Rows from block 4 of a small image diffusion model, named by matrix and row number. Rows with one number belong to one neuron. Each number is 128 + 24 x the weight over its row's rms, rounded and kept within 0 to 255. All counts start at 0. Numbers have three digits each.
After each neuron's rows are labels from the 100 images, of 14976 (inputs lightly noised), where the neuron reaches its highest value: "strongest on" is what is common among them. Only what is clearly more common there than usual is listed. The data: stained colorectal tissue patches (NCT-CRC-HE-100K). In brackets: how many of the 100.
# fc1: MLP up (model.blocks.4.mlp.fc1.weight, 1152x192), inputs 0-95
# fc2: MLP down (model.blocks.4.mlp.fc2.weight, 192x1152, transposed), outputs 0-95

fc1.531:160146126167140157119117099135142153128098180137124132087117129106149157167168133123102098139087092115106122120178125128120112117141098130141142140147163132150102124139087081123136111140109123156140116156170148139119124152087175133148069142058122138136190113149127109086114102166104116143
fc2.531:188101138163136130167129160162119118116114180125160115115146105096166118121121098137138117116146150143130119138122098169126054117134132144097143129131112119088108105181134162080112118189090123113131155095152120159140139136126173132120107130115129144136120113134137121117121136105142123107
strongest on: tissue: normal colon mucosa (36)

fc1.717:152089156139118154133157107138165109084095168124144126121102127138153146109172163149112127136120112084110090166097139147107129148093146156134097150143151121161140126125094130128077115164155162124086104135113141105111136175150133134121155137137133130144111081178143136130132136105117106096
fc2.717:140155112149119143123099118124104083122080126119142136189130134127105144130087211120117130106114124114136103168131141153089118128108133139117104131120138153136148119147081127095083093133117122121161127153156135125120139128097134130132078113127108116119119151129117097139116123094144136103
strongest on: tissue: normal colon mucosa (30)

fc1.732:129115095159130096115118119119155127109130120117113112167151129117148077156111172144181109157159104121157074178149128169167151133188149138113079119120115128140108117138128146116099145141102115148086093130151124155153159136116141073121138144162110127142150152207143146125137076103118095102
fc2.732:115145139159138107132146116147124163158138121095133124091106131151127162144151162132133120090122159105142156126143141108165113118158139141134164134123107138140140144159089101181138105122126111149092092148104119177105132121126116171175117136129127211132120100137110049132119167082140124116
strongest on: tissue: tumour epithelium (39)

fc1.652:152116132131141107130079123100111127129107126154137088097120124125115139149157125105120105160086125107121152118073160134148155129114121177129102118129160125148139167149117109142135138124145147134104128138133165110144098123144098128122164183078156104160123126153086102091131142139144107119
fc2.652:109126139142079135154110117116160146130101134092131145153101112085133124130117171098131112125135138137168087138110141066136151148149107135138136138105119150135129139126086123149153125133142116129145148118126134146186113154104126082063130129096087119126112128097083162151146144126088130122
strongest on: tissue: tumour epithelium (43)

fc1.228:146150146136177145124161137098177152153154129109108105148095108142109138137129104186139190133133136152118142170134090148133138147080134108132123107145115080145149135149166128163151121109114135107113109158122112128118099151111109131079159129140105128145123132146124112092116092155138127115
fc2.228:143101140132123129134136088120105154106115183153114124138153106145140111106101133111124112099150098127177092127098141141137155129101119157132123132132109127138127074156149129132149154185132145146111125112123127136087157091143143118087090116116105133109131142144151142109132114151140152113
strongest on: tissue: adipose tissue (58)

fc1.59:114117136173147126102131127137146122121098139153099113158145115085092125128124111101144145157099153161102133122135122116108174160119136151097111119121155130146163090147114122142124117101112130134113106125084117099122152151064157124105087138083097133140157105127190136141114125164107108142
fc2.59:121127158191071137100118128118109171107098166170117137185138117111103142140113117121108116165135111137152131091129105121096169135132118111107166146139100129123129127089167130182126111138126134118126147104132128129118130162187132131160149115135114128119158120160173142129091091170139124182
strongest on: tissue: mucus (31)

fc1.537:147144146148110167127132154104096121099108097101173156143129143130096105114135124141149150150115138141108168143117159110170124119099157158154148126156143126133130137156150153171169153130128099142128094102112142119156113142107132156089152111104110097152131117148145095106130128118186115139
fc2.537:137128127137112136113182138142097139118098172079136135057117133120149151126131148143132127120122109160051146108187109147114118133128135181101158123118099132138114116125126130179109136130122139126089131151133112137110123140147164127128137178115136157131117124078143082125104111150124119093
strongest on: tissue: lymphocytes (46)

fc1.251:106117125107163124091099146109112118142099163072106133046121127108090132116151086149134095130164103156136142107129108107165096131086146112159127080132150168126175152120124147139139131110110088161201124128114124096129112141146143145098137151124165131155119115155143151079105135108153125128
fc2.251:123124121165155143116169109132116135141125150158144109104106126136105144130138136098141160138119144141144085100109128122131126097114125122115122128139084181138108116106076132150129127117096135130135075118118134153116124153086126126092108126119139144126121106126115091139129146137120102099
strongest on: tissue: smooth muscle (86)

fc1.737:106096162152105148136143136094093161141134108117077081129155127116113121146189085125085136178095162146109133098129142141138101117126147084089158138095138151134099154145117104141130114118126140094142118135147141193101118106141149112140135140113142125127111098153122124166153158101146138083
fc2.737:123118162100112127123132144116174132145110136099100122155125108092081124087120092079145110141139099153110130108136168137118136164105106104147133156140172160127144125131135142186122109118115084127187178108142119126110099140078141145140107137093078116140159139138149107153144120116109181076
strongest on: tissue: tumour epithelium (42)

fc1.375:119129132089135154117102153111157120120199109137159155099138155156129119119189135095116163102147126110120083151133120087139156135145133085141129116102132118142137104085131155090121118134073146094123097054130154145143119161112141136096096162148127143182118116152152126094125119122171126124
fc2.375:079124117125121111125125134130128113125155147137150130114102134113141150130164111142129141149127095136147137177155115142079110142148127120120137121104114127088112132151146125122117112101153155112126143122141131087204160098172130157132124119092144132102089154126128119158104079121133117098
strongest on: tissue: tumour epithelium (34)

fc1.545:129133130140146111158167122136163151136090142123155152139113128136114155151097139135129115121121136113127145155134155141105165152117107135120101124157108144134133121103063052130101133124169148150102155167114163121118146119160100084104153107099161132111138159143175119139134114102120103177
fc2.545:121117150135072088115106084143154160144109086102090127127137140143110131142188125180127099179110115104117127137161105115120078114110102115101128142142101112158126109149066164149088122125140122120130102115156140141112167146073087140141117152104137114156163099086158107113126115149085156180
strongest on: tissue: debris (36)

fc1.738:145122145134124136113140123110150154071157142130167121140122153102089133144141135128082110105170163161113102153101139159139111089122139146141121142102174161141097150148128106176071133095151142137125100114097148144147140129122150101118177132191152103164116129155144114127122141097143138123
fc2.738:152157150134154132127160140109124112139148123086132140211134166133121144130101112096117091140120118139088109041132142105128109126098113179132138116113152115153155076182154130170110132126122127084139094142134098158085143106105172146129098089094127125130157119104126112159110148116117125145
strongest on: tissue: debris (40); tissue: smooth muscle (40)

fc1.592:127134094165123169130154121193166181126093111091130129146110150148119123100115159133135151168136145128120142151173109180131118164076148147082108135172150112107137129106136093115131123131142159116132132094135082118146132133155140102095146122166113122119110128127104140114142113128102091140
fc2.592:117157127105134128157138151146091152133087100089091137084115121119122143094156098173135108135137122152116114115156144165177138134122136097108157149165156085136117155185158135088160149157152178132097100148080119108129133084097147155163119111113114117094138106186143159094112123148134157132
strongest on: tissue: debris (46); tissue: tumour epithelium (34)

fc1.37:152123147115140178127101153123149153100129106133143142077098136136125135115173125135122126137123126145110109097109150173172140082125125147100124125136118127105180118088106151109132171084120144147158142104146145145145108151175139103145136103100149156124119121140105130155127087130140086151
fc2.37:127125101115144106135152135116157124151139148076122097141125139100126149136103116114092113121135138117138079148133130086133133139116127097160130117131143134094137116134190138101174118166145111085128118152111102134135105163091130127143136129101174193138134139146139148122177131148150148125
strongest on: tissue: tumour epithelium (37)

fc1.670:159141161126165132112086167119108136126127075127124130125105100128138128119103130150137130169110095104139159092133116135139111144113136119148132121149184154147161150120111131151112120126133102107175115096168111173140144100158110147130171142115122140102157146136141097166126136137075096169
fc2.670:131126137095139136136125133156099156127125159103125127147145167124145136149103176101124125159100116149143131163116089108086121105100102114095146155153132136069135111105121128173111149156181106133140157135143136116157151183110127158122128112129119084139146116103096135081134077140098096142
strongest on: tissue: debris (34); tissue: smooth muscle (34)

fc1.574:152134124068178130154124113160148146099097185106119124187089127118110118146131123182121123131124138156088170132146138138176149134114171172148129137090101089162128140148138117147139111118156142122116131072123107124125103138136154110130172121116133132176133097160159134124164123135138141091
fc2.574:117136127141135112115100137154128215105158111140098143161145160154150140133121096068139109078128165127112115172121117130171100091120125104138102145154062136094104122105078131080097119121123119158072138108128169122142139104141133136125167138122126163121090133176152087115131117138122114147
strongest on: tissue: tumour epithelium (68)

fc1.430:146156164113145067125115141153178131154105162121129160141163131136144129134119098114161121140106152104120143178148103163120140127131142149100083085136144135169137128122134117097102105125135108112106139144105139172137084137136137176101086102080146101152158117127124124181139109120119129165
fc2.430:162099157118142130122143137111120163126117149109168161112140152175161122134136133156139115119117101105174103152144141140131128149098163136172119113129180114127122173157138124111098099113140145130117128152143151170096089076131069102136099161125080184125098100186116138143096159139146115127
strongest on: tissue: smooth muscle (32)

fc1.594:106129099158102122110092103135130134105145100119106157179162185167099132151159131128126151142126131122144111126080128165123138128152129086145149165136152081169145095148135134151124101131131094184170108103120077141158123142141149150126131136107133136093140135121160100107147137100174143123
fc2.594:122107146134127106149193113135125145101125123132095110183125094119125137140106156095125103123146129120129132062128109149152140088149101117135131126159132133139128135150115152119169105123149138128111137125111134142131082159114122140149132114126076117088127127148121146120154193066122139200
strongest on: tissue: mucus (50)

fc1.746:157109138108153116134128125102104133130107106139132095090106064115118147150172061141117133149121144149129130147112104110168119111102134165169079152162159128178141117130157118164117109132112166120148142136122110130110144131151140112068108102118170095138141146122152116133135135150146134131
fc2.746:141136173145165161114110127129169095152104137154145126152149122152095142149099082132153162099137121142133110175137125128126098122139126082123154133137133137131130081114143131158176133147141088124119096158124164128127141138107142099087112117161126118145134110198146133100144127107132133148
strongest on: tissue: smooth muscle (46)

fc1.625:098146162144129129116143107118117128152138126082126138116136102148131151130123110104105125113122165136118157127093109144146100170123162144103131137102137139116204084127131134108093082130112100131082145157130123099156152132124128137082161134116127127093135113123146101074108139207138111126
fc2.625:111127144134141116136128160108130157117106115076117131082140106099121151078120130141123146132156122128119139105180146093141089145127106073109127140110128147112147110176143144077143125123132171142173113088140156109129129154160123118117145129097115109101122112175130133109104131107135120122
strongest on: tissue: normal colon mucosa (35); tissue: mucus (27)

fc1.421:145085129178153158154148121103163090160141161096144102149141134151123114115136118114058088130139126146109137119150119122120129114153083134104114121132167147145119096135120151115082176128113109169114135117167128162128112155090153106113105121142121151166141076095158141096137139132135137095
fc2.421:113060126121135125127154143108107154119113167098123129163160111100104133098098139118084125115114122096079151152129141113102123147157176079154124165119144129142155098153106127182145162147148128094082140118101148110136160103199131146155148095120135188111118082132105143163124150131110135117
strongest on: tissue: mucus (31)

fc1.225:102088142142108153144132152127152116111186130106141124097087152102123129113125135104143117156125160134094130141105126120188188125146121134132128125126148078123138142151126105177143157088135151157124103066156119155122107093164109117099131159140141099169157161093125138122121132140142157068
fc2.225:131142130134124119149165111141143126117101150134111122065120161157152098112100132108122165134148156113135110105131164132181131153128137132149162120155093122145148142157114139163120133096103103131102107107127091084090137120112138134127127122134166124148148149165117148139130102119147132155
strongest on: tissue: smooth muscle (46); tissue: debris (40)

fc1.388:129160156121119150123171163105130136153118151116102143110166118132104125134128110127136110143155193109174147113090073131149132081083115132148156162119141180160110114100167128112098152164138111117127100128145093151122125138143155063097122165155120128159136112135149092198130129099174116149
fc2.388:155118130135105141100121123166111107132143106130142117135121120100116121154103143106113134177167110157156130124128164119082155133117143090109132106123170128127155152152171106184138135120125129143144134129128116086170150131115142116173112113153126152064150137113131114112166090144134155149
strongest on: tissue: debris (46); tissue: smooth muscle (38)

fc1.582:130104131143154113171108140092182161131154116129117134134116108177110167089192116158146115114117122130136133149188143125102157148165152123095110117081148192110155160114120111147086116134147118095153117155148120162131153144129152131148123106153124127120099156153165125139130144122162138126
fc2.582:159135147149131133158146122109128114142152150095135126119116134153077154114138138103110152082135124122120156116167136166109217133109111121168116117131165128136130099121131122123141142149170113136136133135162139141117120136057142109119136162150151122125144100122167101090103171131141147089
strongest on: tissue: tumour epithelium (72)

fc1.417:123139118132113142127128134133137129119117151089144124125116124122124170190189113131106105138117144154133094148124111138147172137118164182162133142116146170173171136136142132153165104113125119152157119116122102149098135136131120105137093121141126104141157115148130126131088115112130118073
fc2.417:133150169131150109140166135123154092114117107180152123099097105147086131102146102175112122120072134115105136153138111133160094122117121111131133194127114142145111115117113154132148122119108124154115120173114125131136112153130097100108126128096160129118134103143150101150128146099134101120
strongest on: tissue: smooth muscle (67)

fc1.458:166145152096166155134107136122111137157120143141143133162105137113138122168105142161101117163127127062146079130149097152096145107140086148102125119143130133140093115121146126109100164161129096083133139148137113148145083105119134103140131090146108175107142175140088153141123125099157129167
fc2.458:103133104109164125150095121134115110127102148156128105061167119093134148115092103113139098144126122115134143150139135139111108151145122094123122135141105109127109137120171140167111159132145132146137171130124116191107081133150105118208137077148139160133163157097111107157127090133125095162
strongest on: tissue: debris (47); tissue: smooth muscle (39)

fc1.413:102129131126126131135150097097141173125139089070133107145115128097088139113078163119121127136129129110134135112142129149137141118124138084154153120055100118109124149135141127127108142157173108128141144077147126111163108116103130109091144100192140117121143154129179115159119131079149135135
fc2.413:104121111112111132130179120156135183131156114116086107160130129153130096147119121128113126142149115111130127108146148097113116110131110135152144084122050120138137143144173138089122117100135149103151096100153157119158144137122110102148153118174151167123126132114144172126163098135110125142
strongest on: tissue: lymphocytes (80)

fc1.313:195140196124138134133152134155118112137117156118118138122171149123129155109173111125138112141138154106122111141132157150146158120136134113130119076133134181130161104100137104165125099105141143157150103130124114137107084160120124126165147150138108113151113183139127141153121115109093128120
fc2.313:152149123156111129135137107130163151125082116088133133202108132160082128130153159114123155129160146121092105111150195163106152126126129149139115146119200097134119144142140143122120131143156101105048175118151105126117134110125140111114072140110106093150132129166153134144109158128174133146
strongest on: tissue: debris (29)

fc1.610:119115159132112156175136123143117143100160103107110131140126125104135125149133155172108158157135153137125157157139073137115159124119156128125119128118123114131169144136097069166123160137128117142126122130095145119113093150111086125127161121125142146151114104129114110114138126097139107142
fc2.610:148121131134121108145087138145122094140174069080122157173106125134175124167104175103137117150111108141109208134137158112099110132132147119140137154142091155158106145145164151101133134146122161127140164122094118124132121152193119135110124110110075150135151126107116139156126128136099100121
strongest on: tissue: mucus (45)

fc1.160:136116144128131151137149139138126131053127110157159118159122072096158132086132090100113099123127104134141148128144171159142129118171136178107091130070132122134158147141098070091121162152123101105123155151132149172125171131098112116108155103161119156167177150141122127073129145165136131146
fc2.160:154119163133095143119070112111116127123122086157123117149158116110146145119119162089160098069130176130146155103071140148129086090107133125092140130145096118166101125105114104150110145124145125141143111082170103108099117146144144129137141148131126098107133101134158125117111114128074104152
strongest on: tissue: adipose tissue (75)

fc1.673:113105124132128148157135145135127160105152147108126118129117108105139131124151145080089121175073096127130114111106107157100162171154155139089079126122152130124137156100165185110121085123097153146146133105116128182111163137120129134132132146164110164117173121126135098125127127114215132144
fc2.673:123135123173128134120115118086131123111102103190136106128092127149134140124136109158142094141094119129106125130097162113109103128128128147132102144150129100131127138119190072127158135147103139124149103196131124077168101119140072076146128097159136144145160144117144131180155101095165148098
strongest on: tissue: lymphocytes (68)

fc1.188:140129113120077130176131102116132110112141088134108114139095120151124138147135099128131114141091107125126163095143082111149137143129114090134144088143159128079163106156103150082148191111121129155114132117120112170105135150066173147133118078110136126155105139117164126128108161101137133145
fc2.188:147123132177152132107153128123141158116098156098141140166102149149088112073088115147099128170119097087122115128132163130139151127126108102133147130136109159132152138122106094090146152147108137104128190120105135164106124124208136118155121105089108104137147172121148123159129149147143140164
strongest on: tissue: mucus (35)

fc1.736:114097117120122141162093136120169151099159111109109122104133112154090125120156141126114106155106119112136134149150137159123160165166160105157132124097133168103181129127133138134122110164173166115094145130126142113103131102120171081096106085175102174119144110176137110136140106115101132143
fc2.736:129130144107103134152108142109114117138122148154152114168121119072129125118135119102116167144136116118158091112074147061099129120099137094153095140128146146096135120134173123129150149148081161133152137145129148128159090100097137100107119114104100129175131145096106115139154131126097128093
strongest on: tissue: debris (45); tissue: smooth muscle (45)

fc1.379:106119121103117138136142161109134173139156145089131103136137119097150143117112160139167129092120103101126157109189133158164155155150156123090131122114124116137149161138157116054098154109103158141116132126101175102112109170129164128164181144115126163151144159134152139094101140149143111166
fc2.379:128139091140116125120136135156099131102116129138136146074135098124141134131122165117110085123133130139071137136163106131143164146138114152118120133136134181117090150091103130097129124132128133108130191114115132110108155102124140112175124126128150122116115182153109093143117164108129152135
strongest on: tissue: adipose tissue (29)

fc1.534:148115114131156163153167127129136126153153147077105146106102066089135093148142142164167144151130114181101117150131119157143160120128138146122071107091117102102156078133145118090117127152131152120115115112096124132110181117124166164103133140092140106148160114135132152115125109121137106111
fc2.534:079114098128146114157122101167143172156146116127116135126151117165116122132105134142133135090138128137198129175178123172145124119123132069120132128167124144090141140141150128150132112143105166134087121180141122105122105152151119131139168114125102106140104124122155156156106160067144139154
strongest on: tissue: normal colon mucosa (28)

fc1.271:101139163141169122120102127120145130138157127137121131152148119166137129111138155144109128107130108136084154164098125119164135161127115135139166108127123117164136115126154121134160120130129114119122094135115123135179095138124120139152180114123126095052156117168174097144121115147106158105
fc2.271:122134152171109139119148098109137114102142122138123127150110140155116121103126113154134140189116144113073103129124097131121156078146113106121101142115134118119127092135106125127140126137159143086133116165118139102153125086121119136060113159108128116145118110099144127130136123126146144119
strongest on: tissue: tumour epithelium (35)

fc1.63:116173070071134095161120098119143143174101097075126131089138107152120121086137117120134133132138104095146089103143164120169134141155153133135119163099141116156138131151153131090118167124164112100123164124145150119151082135067150080135120118104105132118154081152110134088149144094137145113
fc2.63:112131124139162117140113128101098170116161156153102123122107105146153131149092143103112093107123161138085172160133100124101123128126126146149169142143061162157138157149136121156091117136137113129155152113122106127150128159145116126114125094123072194122101110112124092135134156167102121068
strongest on: tissue: debris (34); tissue: smooth muscle (31)

fc1.672:125100146156146173133120143147122116117116165115129116105125152134143166147115110128124148128115153145118126146153085120173140142117157123114116117101131147149169153113146117085142151143109147155135142113143095103152145178119135148095138099115114073199134098168118131109112134115121150113
fc2.672:140105132122161120156115149124112166148111132080120130215160108107127140137063114154113097160143099152132053096143134125110077106121131096100151150144166100093096137136086166172138136139117163116180110140156130141107116139102123105141126135140133147099126124111133140122153106120152129126
strongest on: tissue: lymphocytes (35)

fc1.503:123119146120118098118077118121107174160180108105101146097155099126106129124146105141104127147139137175132117178135156151116125120134155122131132083125151178098146117174118134131147144152148094157146112150141129166115139106135145100165157153108119126142113135105116152145107126086170139181
fc2.503:174141133080141115080213107138129134143136081094146143118109135143128131103167101133122108072129118140117112103132149117167169133131158146115103139108150137166138139130129105174130137122093078133169142143132105111149146123087103142145145110107106113149106106143147150142153155091131114145
strongest on: tissue: tumour epithelium (69)

fc1.14:102103163130133159144136082089161121075166153143119139104126102101125141149122126121120121111140148172133119149128112180160108115117178146160136116119133119145133098157118147108138125117149093126129156132135105153164163176133145138136104134167145095150136110161120132117138101175099112129
fc2.14:090148141168151118171081092123155157103139169199137116156133151085147139173126134130179116116131112113090166139105139121160125154121139105123152143104151138101083115109156142146130146125063139149125124141138153132166111147108124123123142128135112145122112131117096119096147111098100143101
strongest on: tissue: debris (38)

fc1.470:146142116141102119123101128121126164109145090136130149146139140144147108092131109111159103092100143122119139156097129133177135131141134169127157153137127175129171174124134173089109111166100090126170146188131102079161127174097161134079122131160087091095149140108122108166116108122131124140
fc2.470:124141151102150110131134106085135105111169095187110133156111185100171123116148093146110129149107109100111114122107116144123093136131119151143108118123143097103123162158137151129126119121128093133100124081147140139130114098212180120163105141112148126111130122129127145135133084114177125174
strongest on: tissue: tumour epithelium (48)

fc1.140:151133089080162142118149128141140113158119162091152128108144132150135163113133119131107104179148151122129115129136111175065116132092158103130124131096138098169152139163144119141108146151111150142125160110109100116166124121134134146127122127120163128139121078136116148082094120097142139166
fc2.140:108144102095119115122161113123141109126114084110128047140120151135162137160103160187110127134162122137122150180134136109084106148125117182132094153097117138121135100165115137102113127104149115135128154119143109143066105121112183106151129124113127109136137143142103120117136139125138160123
strongest on: tissue: mucus (26)

fc1.233:128115119174142168122162122061151145114129167112141094181165128157172162120158196134139137152120116161119095152153117128125127134112144124159123133145129141090104166130090129155136115126129127145133114140166143123132188158137130152118144116140133128130138119123150106130149102144118130084
fc2.233:145118114083152108117132108145150132117151161158125111198122122110125138132116161115116135134125116156117096115119112104165127127126134148140126135136047149185102097109147139143141126156126153102192206157140123137161146161072106148145128091100083138160140133114132121148142103147150122095
strongest on: tissue: normal colon mucosa (33); tissue: lymphocytes (27)

fc1.665:131148160124119085145169162133146140159151138095111113108113100123079126151152134166118119121118114143149110149132102123151145120101148127149180149153125146153105091098149111106125141115105152122127072139099112141120091123106178127107165091155128099181160124171117108134125157142111111080
fc2.665:139131084154171129140105128156097116128145154147144103150127135118129125172107113100148108123108126113148103135090118114119105132117138138148150134126100149108151124162123140119160151133129156142129136164149139130151096138117153119164085087134141110136121136123143085126167098144091177111
strongest on: tissue: debris (53)

fc1.361:138139129139105126121122083100175099114118126083106146130100098134154110157134075124091125137127151145151133127155118138121146168138182153090155130131150170109143138119106115113086101122138146177126147165107100133137130130119120121123133122182127103134101131155118128138140120165113103124
fc2.361:177126117115154118116094131136125160148152097162138112141109147078184113145129167117148123153126155094162138090123111127085097127129141147109105125121160096155095092137118080154105074141116107120119085084110133125108127140174115133115150089140113152151119151158119146137142129111165138168
strongest on: tissue: lymphocytes (61)

fc1.298:070123098155119178171143138149089191147145161128160145119167125128143130091131116143112140131145155169167117161148120119152163127096121096117103099130133156096106118146185126177133129105125186141111110132115123128152128162100116097101123139159148123122125111157161158122093114116174142111
fc2.298:125116141153136125159121147125123176134085158091151125147140084065117146114110126126127138139143112118103096098123172105151156127131128124118137117138102130133141191107098127174151114143119168131148149099153136115092120127089130102169105154136120125129156095103120145134082125126144110122
strongest on: tissue: lymphocytes (31)

fc1.121:125131161132170143127133163132160142102093211134119168129137124125132098100154106150128112137122128099168148115151081108143155138117164145129136078156141175125141155140181120157168144111130144100147116111156145104100083125144097112114120148119097127176104143162138147082109150088117117149
fc2.121:143119118066133139127092125110104125144098144060140126163143124125140136179095183148125166078188131123103092138108156094188096116121116161137098116149143153153110159121150146144135097105133102152167122150130141107135130102070129127111093127122089107125137140133135138157105112144162122121
strongest on: tissue: tumour epithelium (45)

fc1.191:118130120128124123117154135105113128081110158136132152126103074123141086123129084151107127130115105102096141161126099123123111145092146162120076161117154160156132149160143093157135130162125160171137145143114138144151089131114143106173088143109123108160106148136151137115126070124140114148
fc2.191:143129134153121137132126129118174130128121143120131121114149111128105156112155123065118125092145111111154132161148123099089081134129140125127114118132180114164157094131132163169131111126131121142151188085113144117107146116135139132076175151070115161112143124097135133165129150149100136107
strongest on: tissue: debris (42)

fc1.268:150113128061142137134111174137132144158071104124106127134101115086103106123128144127113117117160139109090129124112151132168146091170151132127125149126125145124132148130083135133155131130134082139116105144091118134117106108127164127152153125146148142097157148103149065130129097143100133161
fc2.268:124176120117139096077099141155137063149121107117165107098152097112165122118170119107136109174135137095131138153128152102154137132104125128090151085158098096118142168105092142126101140132122189105141111156180158092126133093159105136119127101083146123143156143160170129110094098134127129102
strongest on: tissue: smooth muscle (46); tissue: cancer-associated stroma (31)

fc1.607:132070163110119124115110152103152156167139122116141115157133119156202098104087145174137106152090119118155198157111153145172143122102157117122126147161158144170147124149150119142093151128172142127149115099127135127155141137136136099131114140125162137184167111134131131092135176114149090119
fc2.607:136126086166087110131117131123137179201142109154115123162095101135146125108117117096152133158123125146173111148141118069126164124134144106158141158079124156123194142158117118119121120124129122122123121155096165137135120141125146138100151110101117177121163133139161137143163133140116145164
strongest on: tissue: mucus (29)

fc1.581:132093125128142118087180131110165105112178110115099122171105137150151141140134131136143142129144130151100097138156151147148132131143102111120117136120161130154122112099148154109113132118087141122125135124127180150080116132130108129155164136157080161136154106154159119134145134086113151134
fc2.581:131142119170125116164117124123116149137120126114127136139167103152160151133074141081165122127151152168101191137155170116110126119115114099135175139141132135097102137112121126091102107160116087148192179106131113139138105159092107111162151134121075122122137130096073088132125131152143132165
strongest on: tissue: smooth muscle (59); tissue: debris (38)

fc1.149:143139131098109147158173141126146089151140170078115110089118126124114133151150106125147131110118095110128107143112140147140146122116098136106103116121145174134160142086157118133121107111142111103173134107104163136146153128152114132162107113104140129138154061126139162175133151137166122155
fc2.149:108127169111177095115156103142118135129163118102136145144125134146110123113128128124127165108112124129137150156141127106124155122098131117155152084138155162124159132142196097044124107113151128159166158131135129109148173094100136112109088109147126160190141127137167157143140174136142120139
strongest on: tissue: debris (38)

fc1.506:088108142117144109144123133144153151134060149144115142161133139148118148142139095122117142110128101092096100146144096125129100122142157124151116135097142149121112145139120168178104134189151126148095164181140121138175158113173166122156108137136167126138162098151136091132143122076133132115
fc2.506:138122113093148126142172141113097127122166136096133175102123106144071109094080093091109101133135175098090120101173117158111183138118105095104118099111179108123166118151122140166101133103141104105126131089117087151166130123083152141126108142145168163108132113114122112123111176111076112101
strongest on: tissue: tumour epithelium (59)

fc1.336:106114135124195122101116119156127092111081152081151164057109127136156119145126122140097108125121134107124146118119110117195152115126154126127155137142146190179173169088182149185147152097127128132133116116161134139118117128175142127107146103164126105137125110196116157159143133108154086104
fc2.336:158123147125136107124147132117126119138151110089117120133149092142165109143128207118130104095132150152142087173124163107136098122109118132135103126137135100151130140153093102123150152132161122133093133130119123121139134168071129147123126134184132136127171116175094175119154131117121133084
strongest on: tissue: normal colon mucosa (35); tissue: tumour epithelium (35)

fc1.716:140118130157080163162156091118123118120129157103139126143109125130184054127132167145124115167145136158127145146121162110136121116144132120105118159111132093140129110161148184121108141153188117191140079093108114141128124125149159118102115136137120132134138146129128081080135140120138168111
fc2.716:132120117140153123115145104174127093132139097144120113123172163164110140119099166147144148122167164133105120091119109144133128120105118092160155140135139120109142163145119106135108129128146131117084092122147134128129148205131105128079165151122145081112126096149083118127153186135130102149
strongest on: tissue: lymphocytes (27)

fc1.597:095133114088139155132108125111106100121188159116120100100124072137140192127115096138113091147116108132144109136126124123177165150162133145122121118132140074137151135136138146150146178063102106131159125119109148099114109130174132120130161100098126142134141107149124145114134129147130117145
fc2.597:142132128175141130112123150117135127103106137095091133072165143122110172115116130095086147136095122150151118129127103135110097167121153138120107076141201123112105097102076138118152131140136116080099158099149122119185124130087098098100179145138170103142118114122142145144148134072130106124
strongest on: tissue: tumour epithelium (35); tissue: normal colon mucosa (26)

fc1.687:137132124139178155120129156125098091097153119093146118140105142146092122115131085099130083136106177128117155141095084121162145123110130134115161129155159111152149136117123098126156154098116065142144115144148124138138088144154098104087132171150134089143129126186153141094118120096114123135
fc2.687:141139128141092130143128143148103149115074177124124131120108125105098140128150105129118108164095111129117081164105154151117109114112109157156088107128133183125147159098116121124128148146133186146128141128092113150134141148110153139114120101105121104148146137096149135130170108142135148136
strongest on: tissue: normal colon mucosa (36)

fc1.319:085103127096147157098154150121118158115130171111138134121099120126136120116120108101089097179133139119150104157145165126133103101106088145137113143111168122151145121170115132102144119122137137130126083137132138109163133161117133107134177103118149103164096111140118113148135090154118106174
fc2.319:123098116109103115114112146163106107148137133098113119144140080113126132115100134159191122150151105121154097171163109151117104145124142089172146095129150139146145093151157123144121182101124151137080117134141141102120145160111103099107136121161128126153138151128155148114110152139134139115
strongest on: tissue: adipose tissue (30)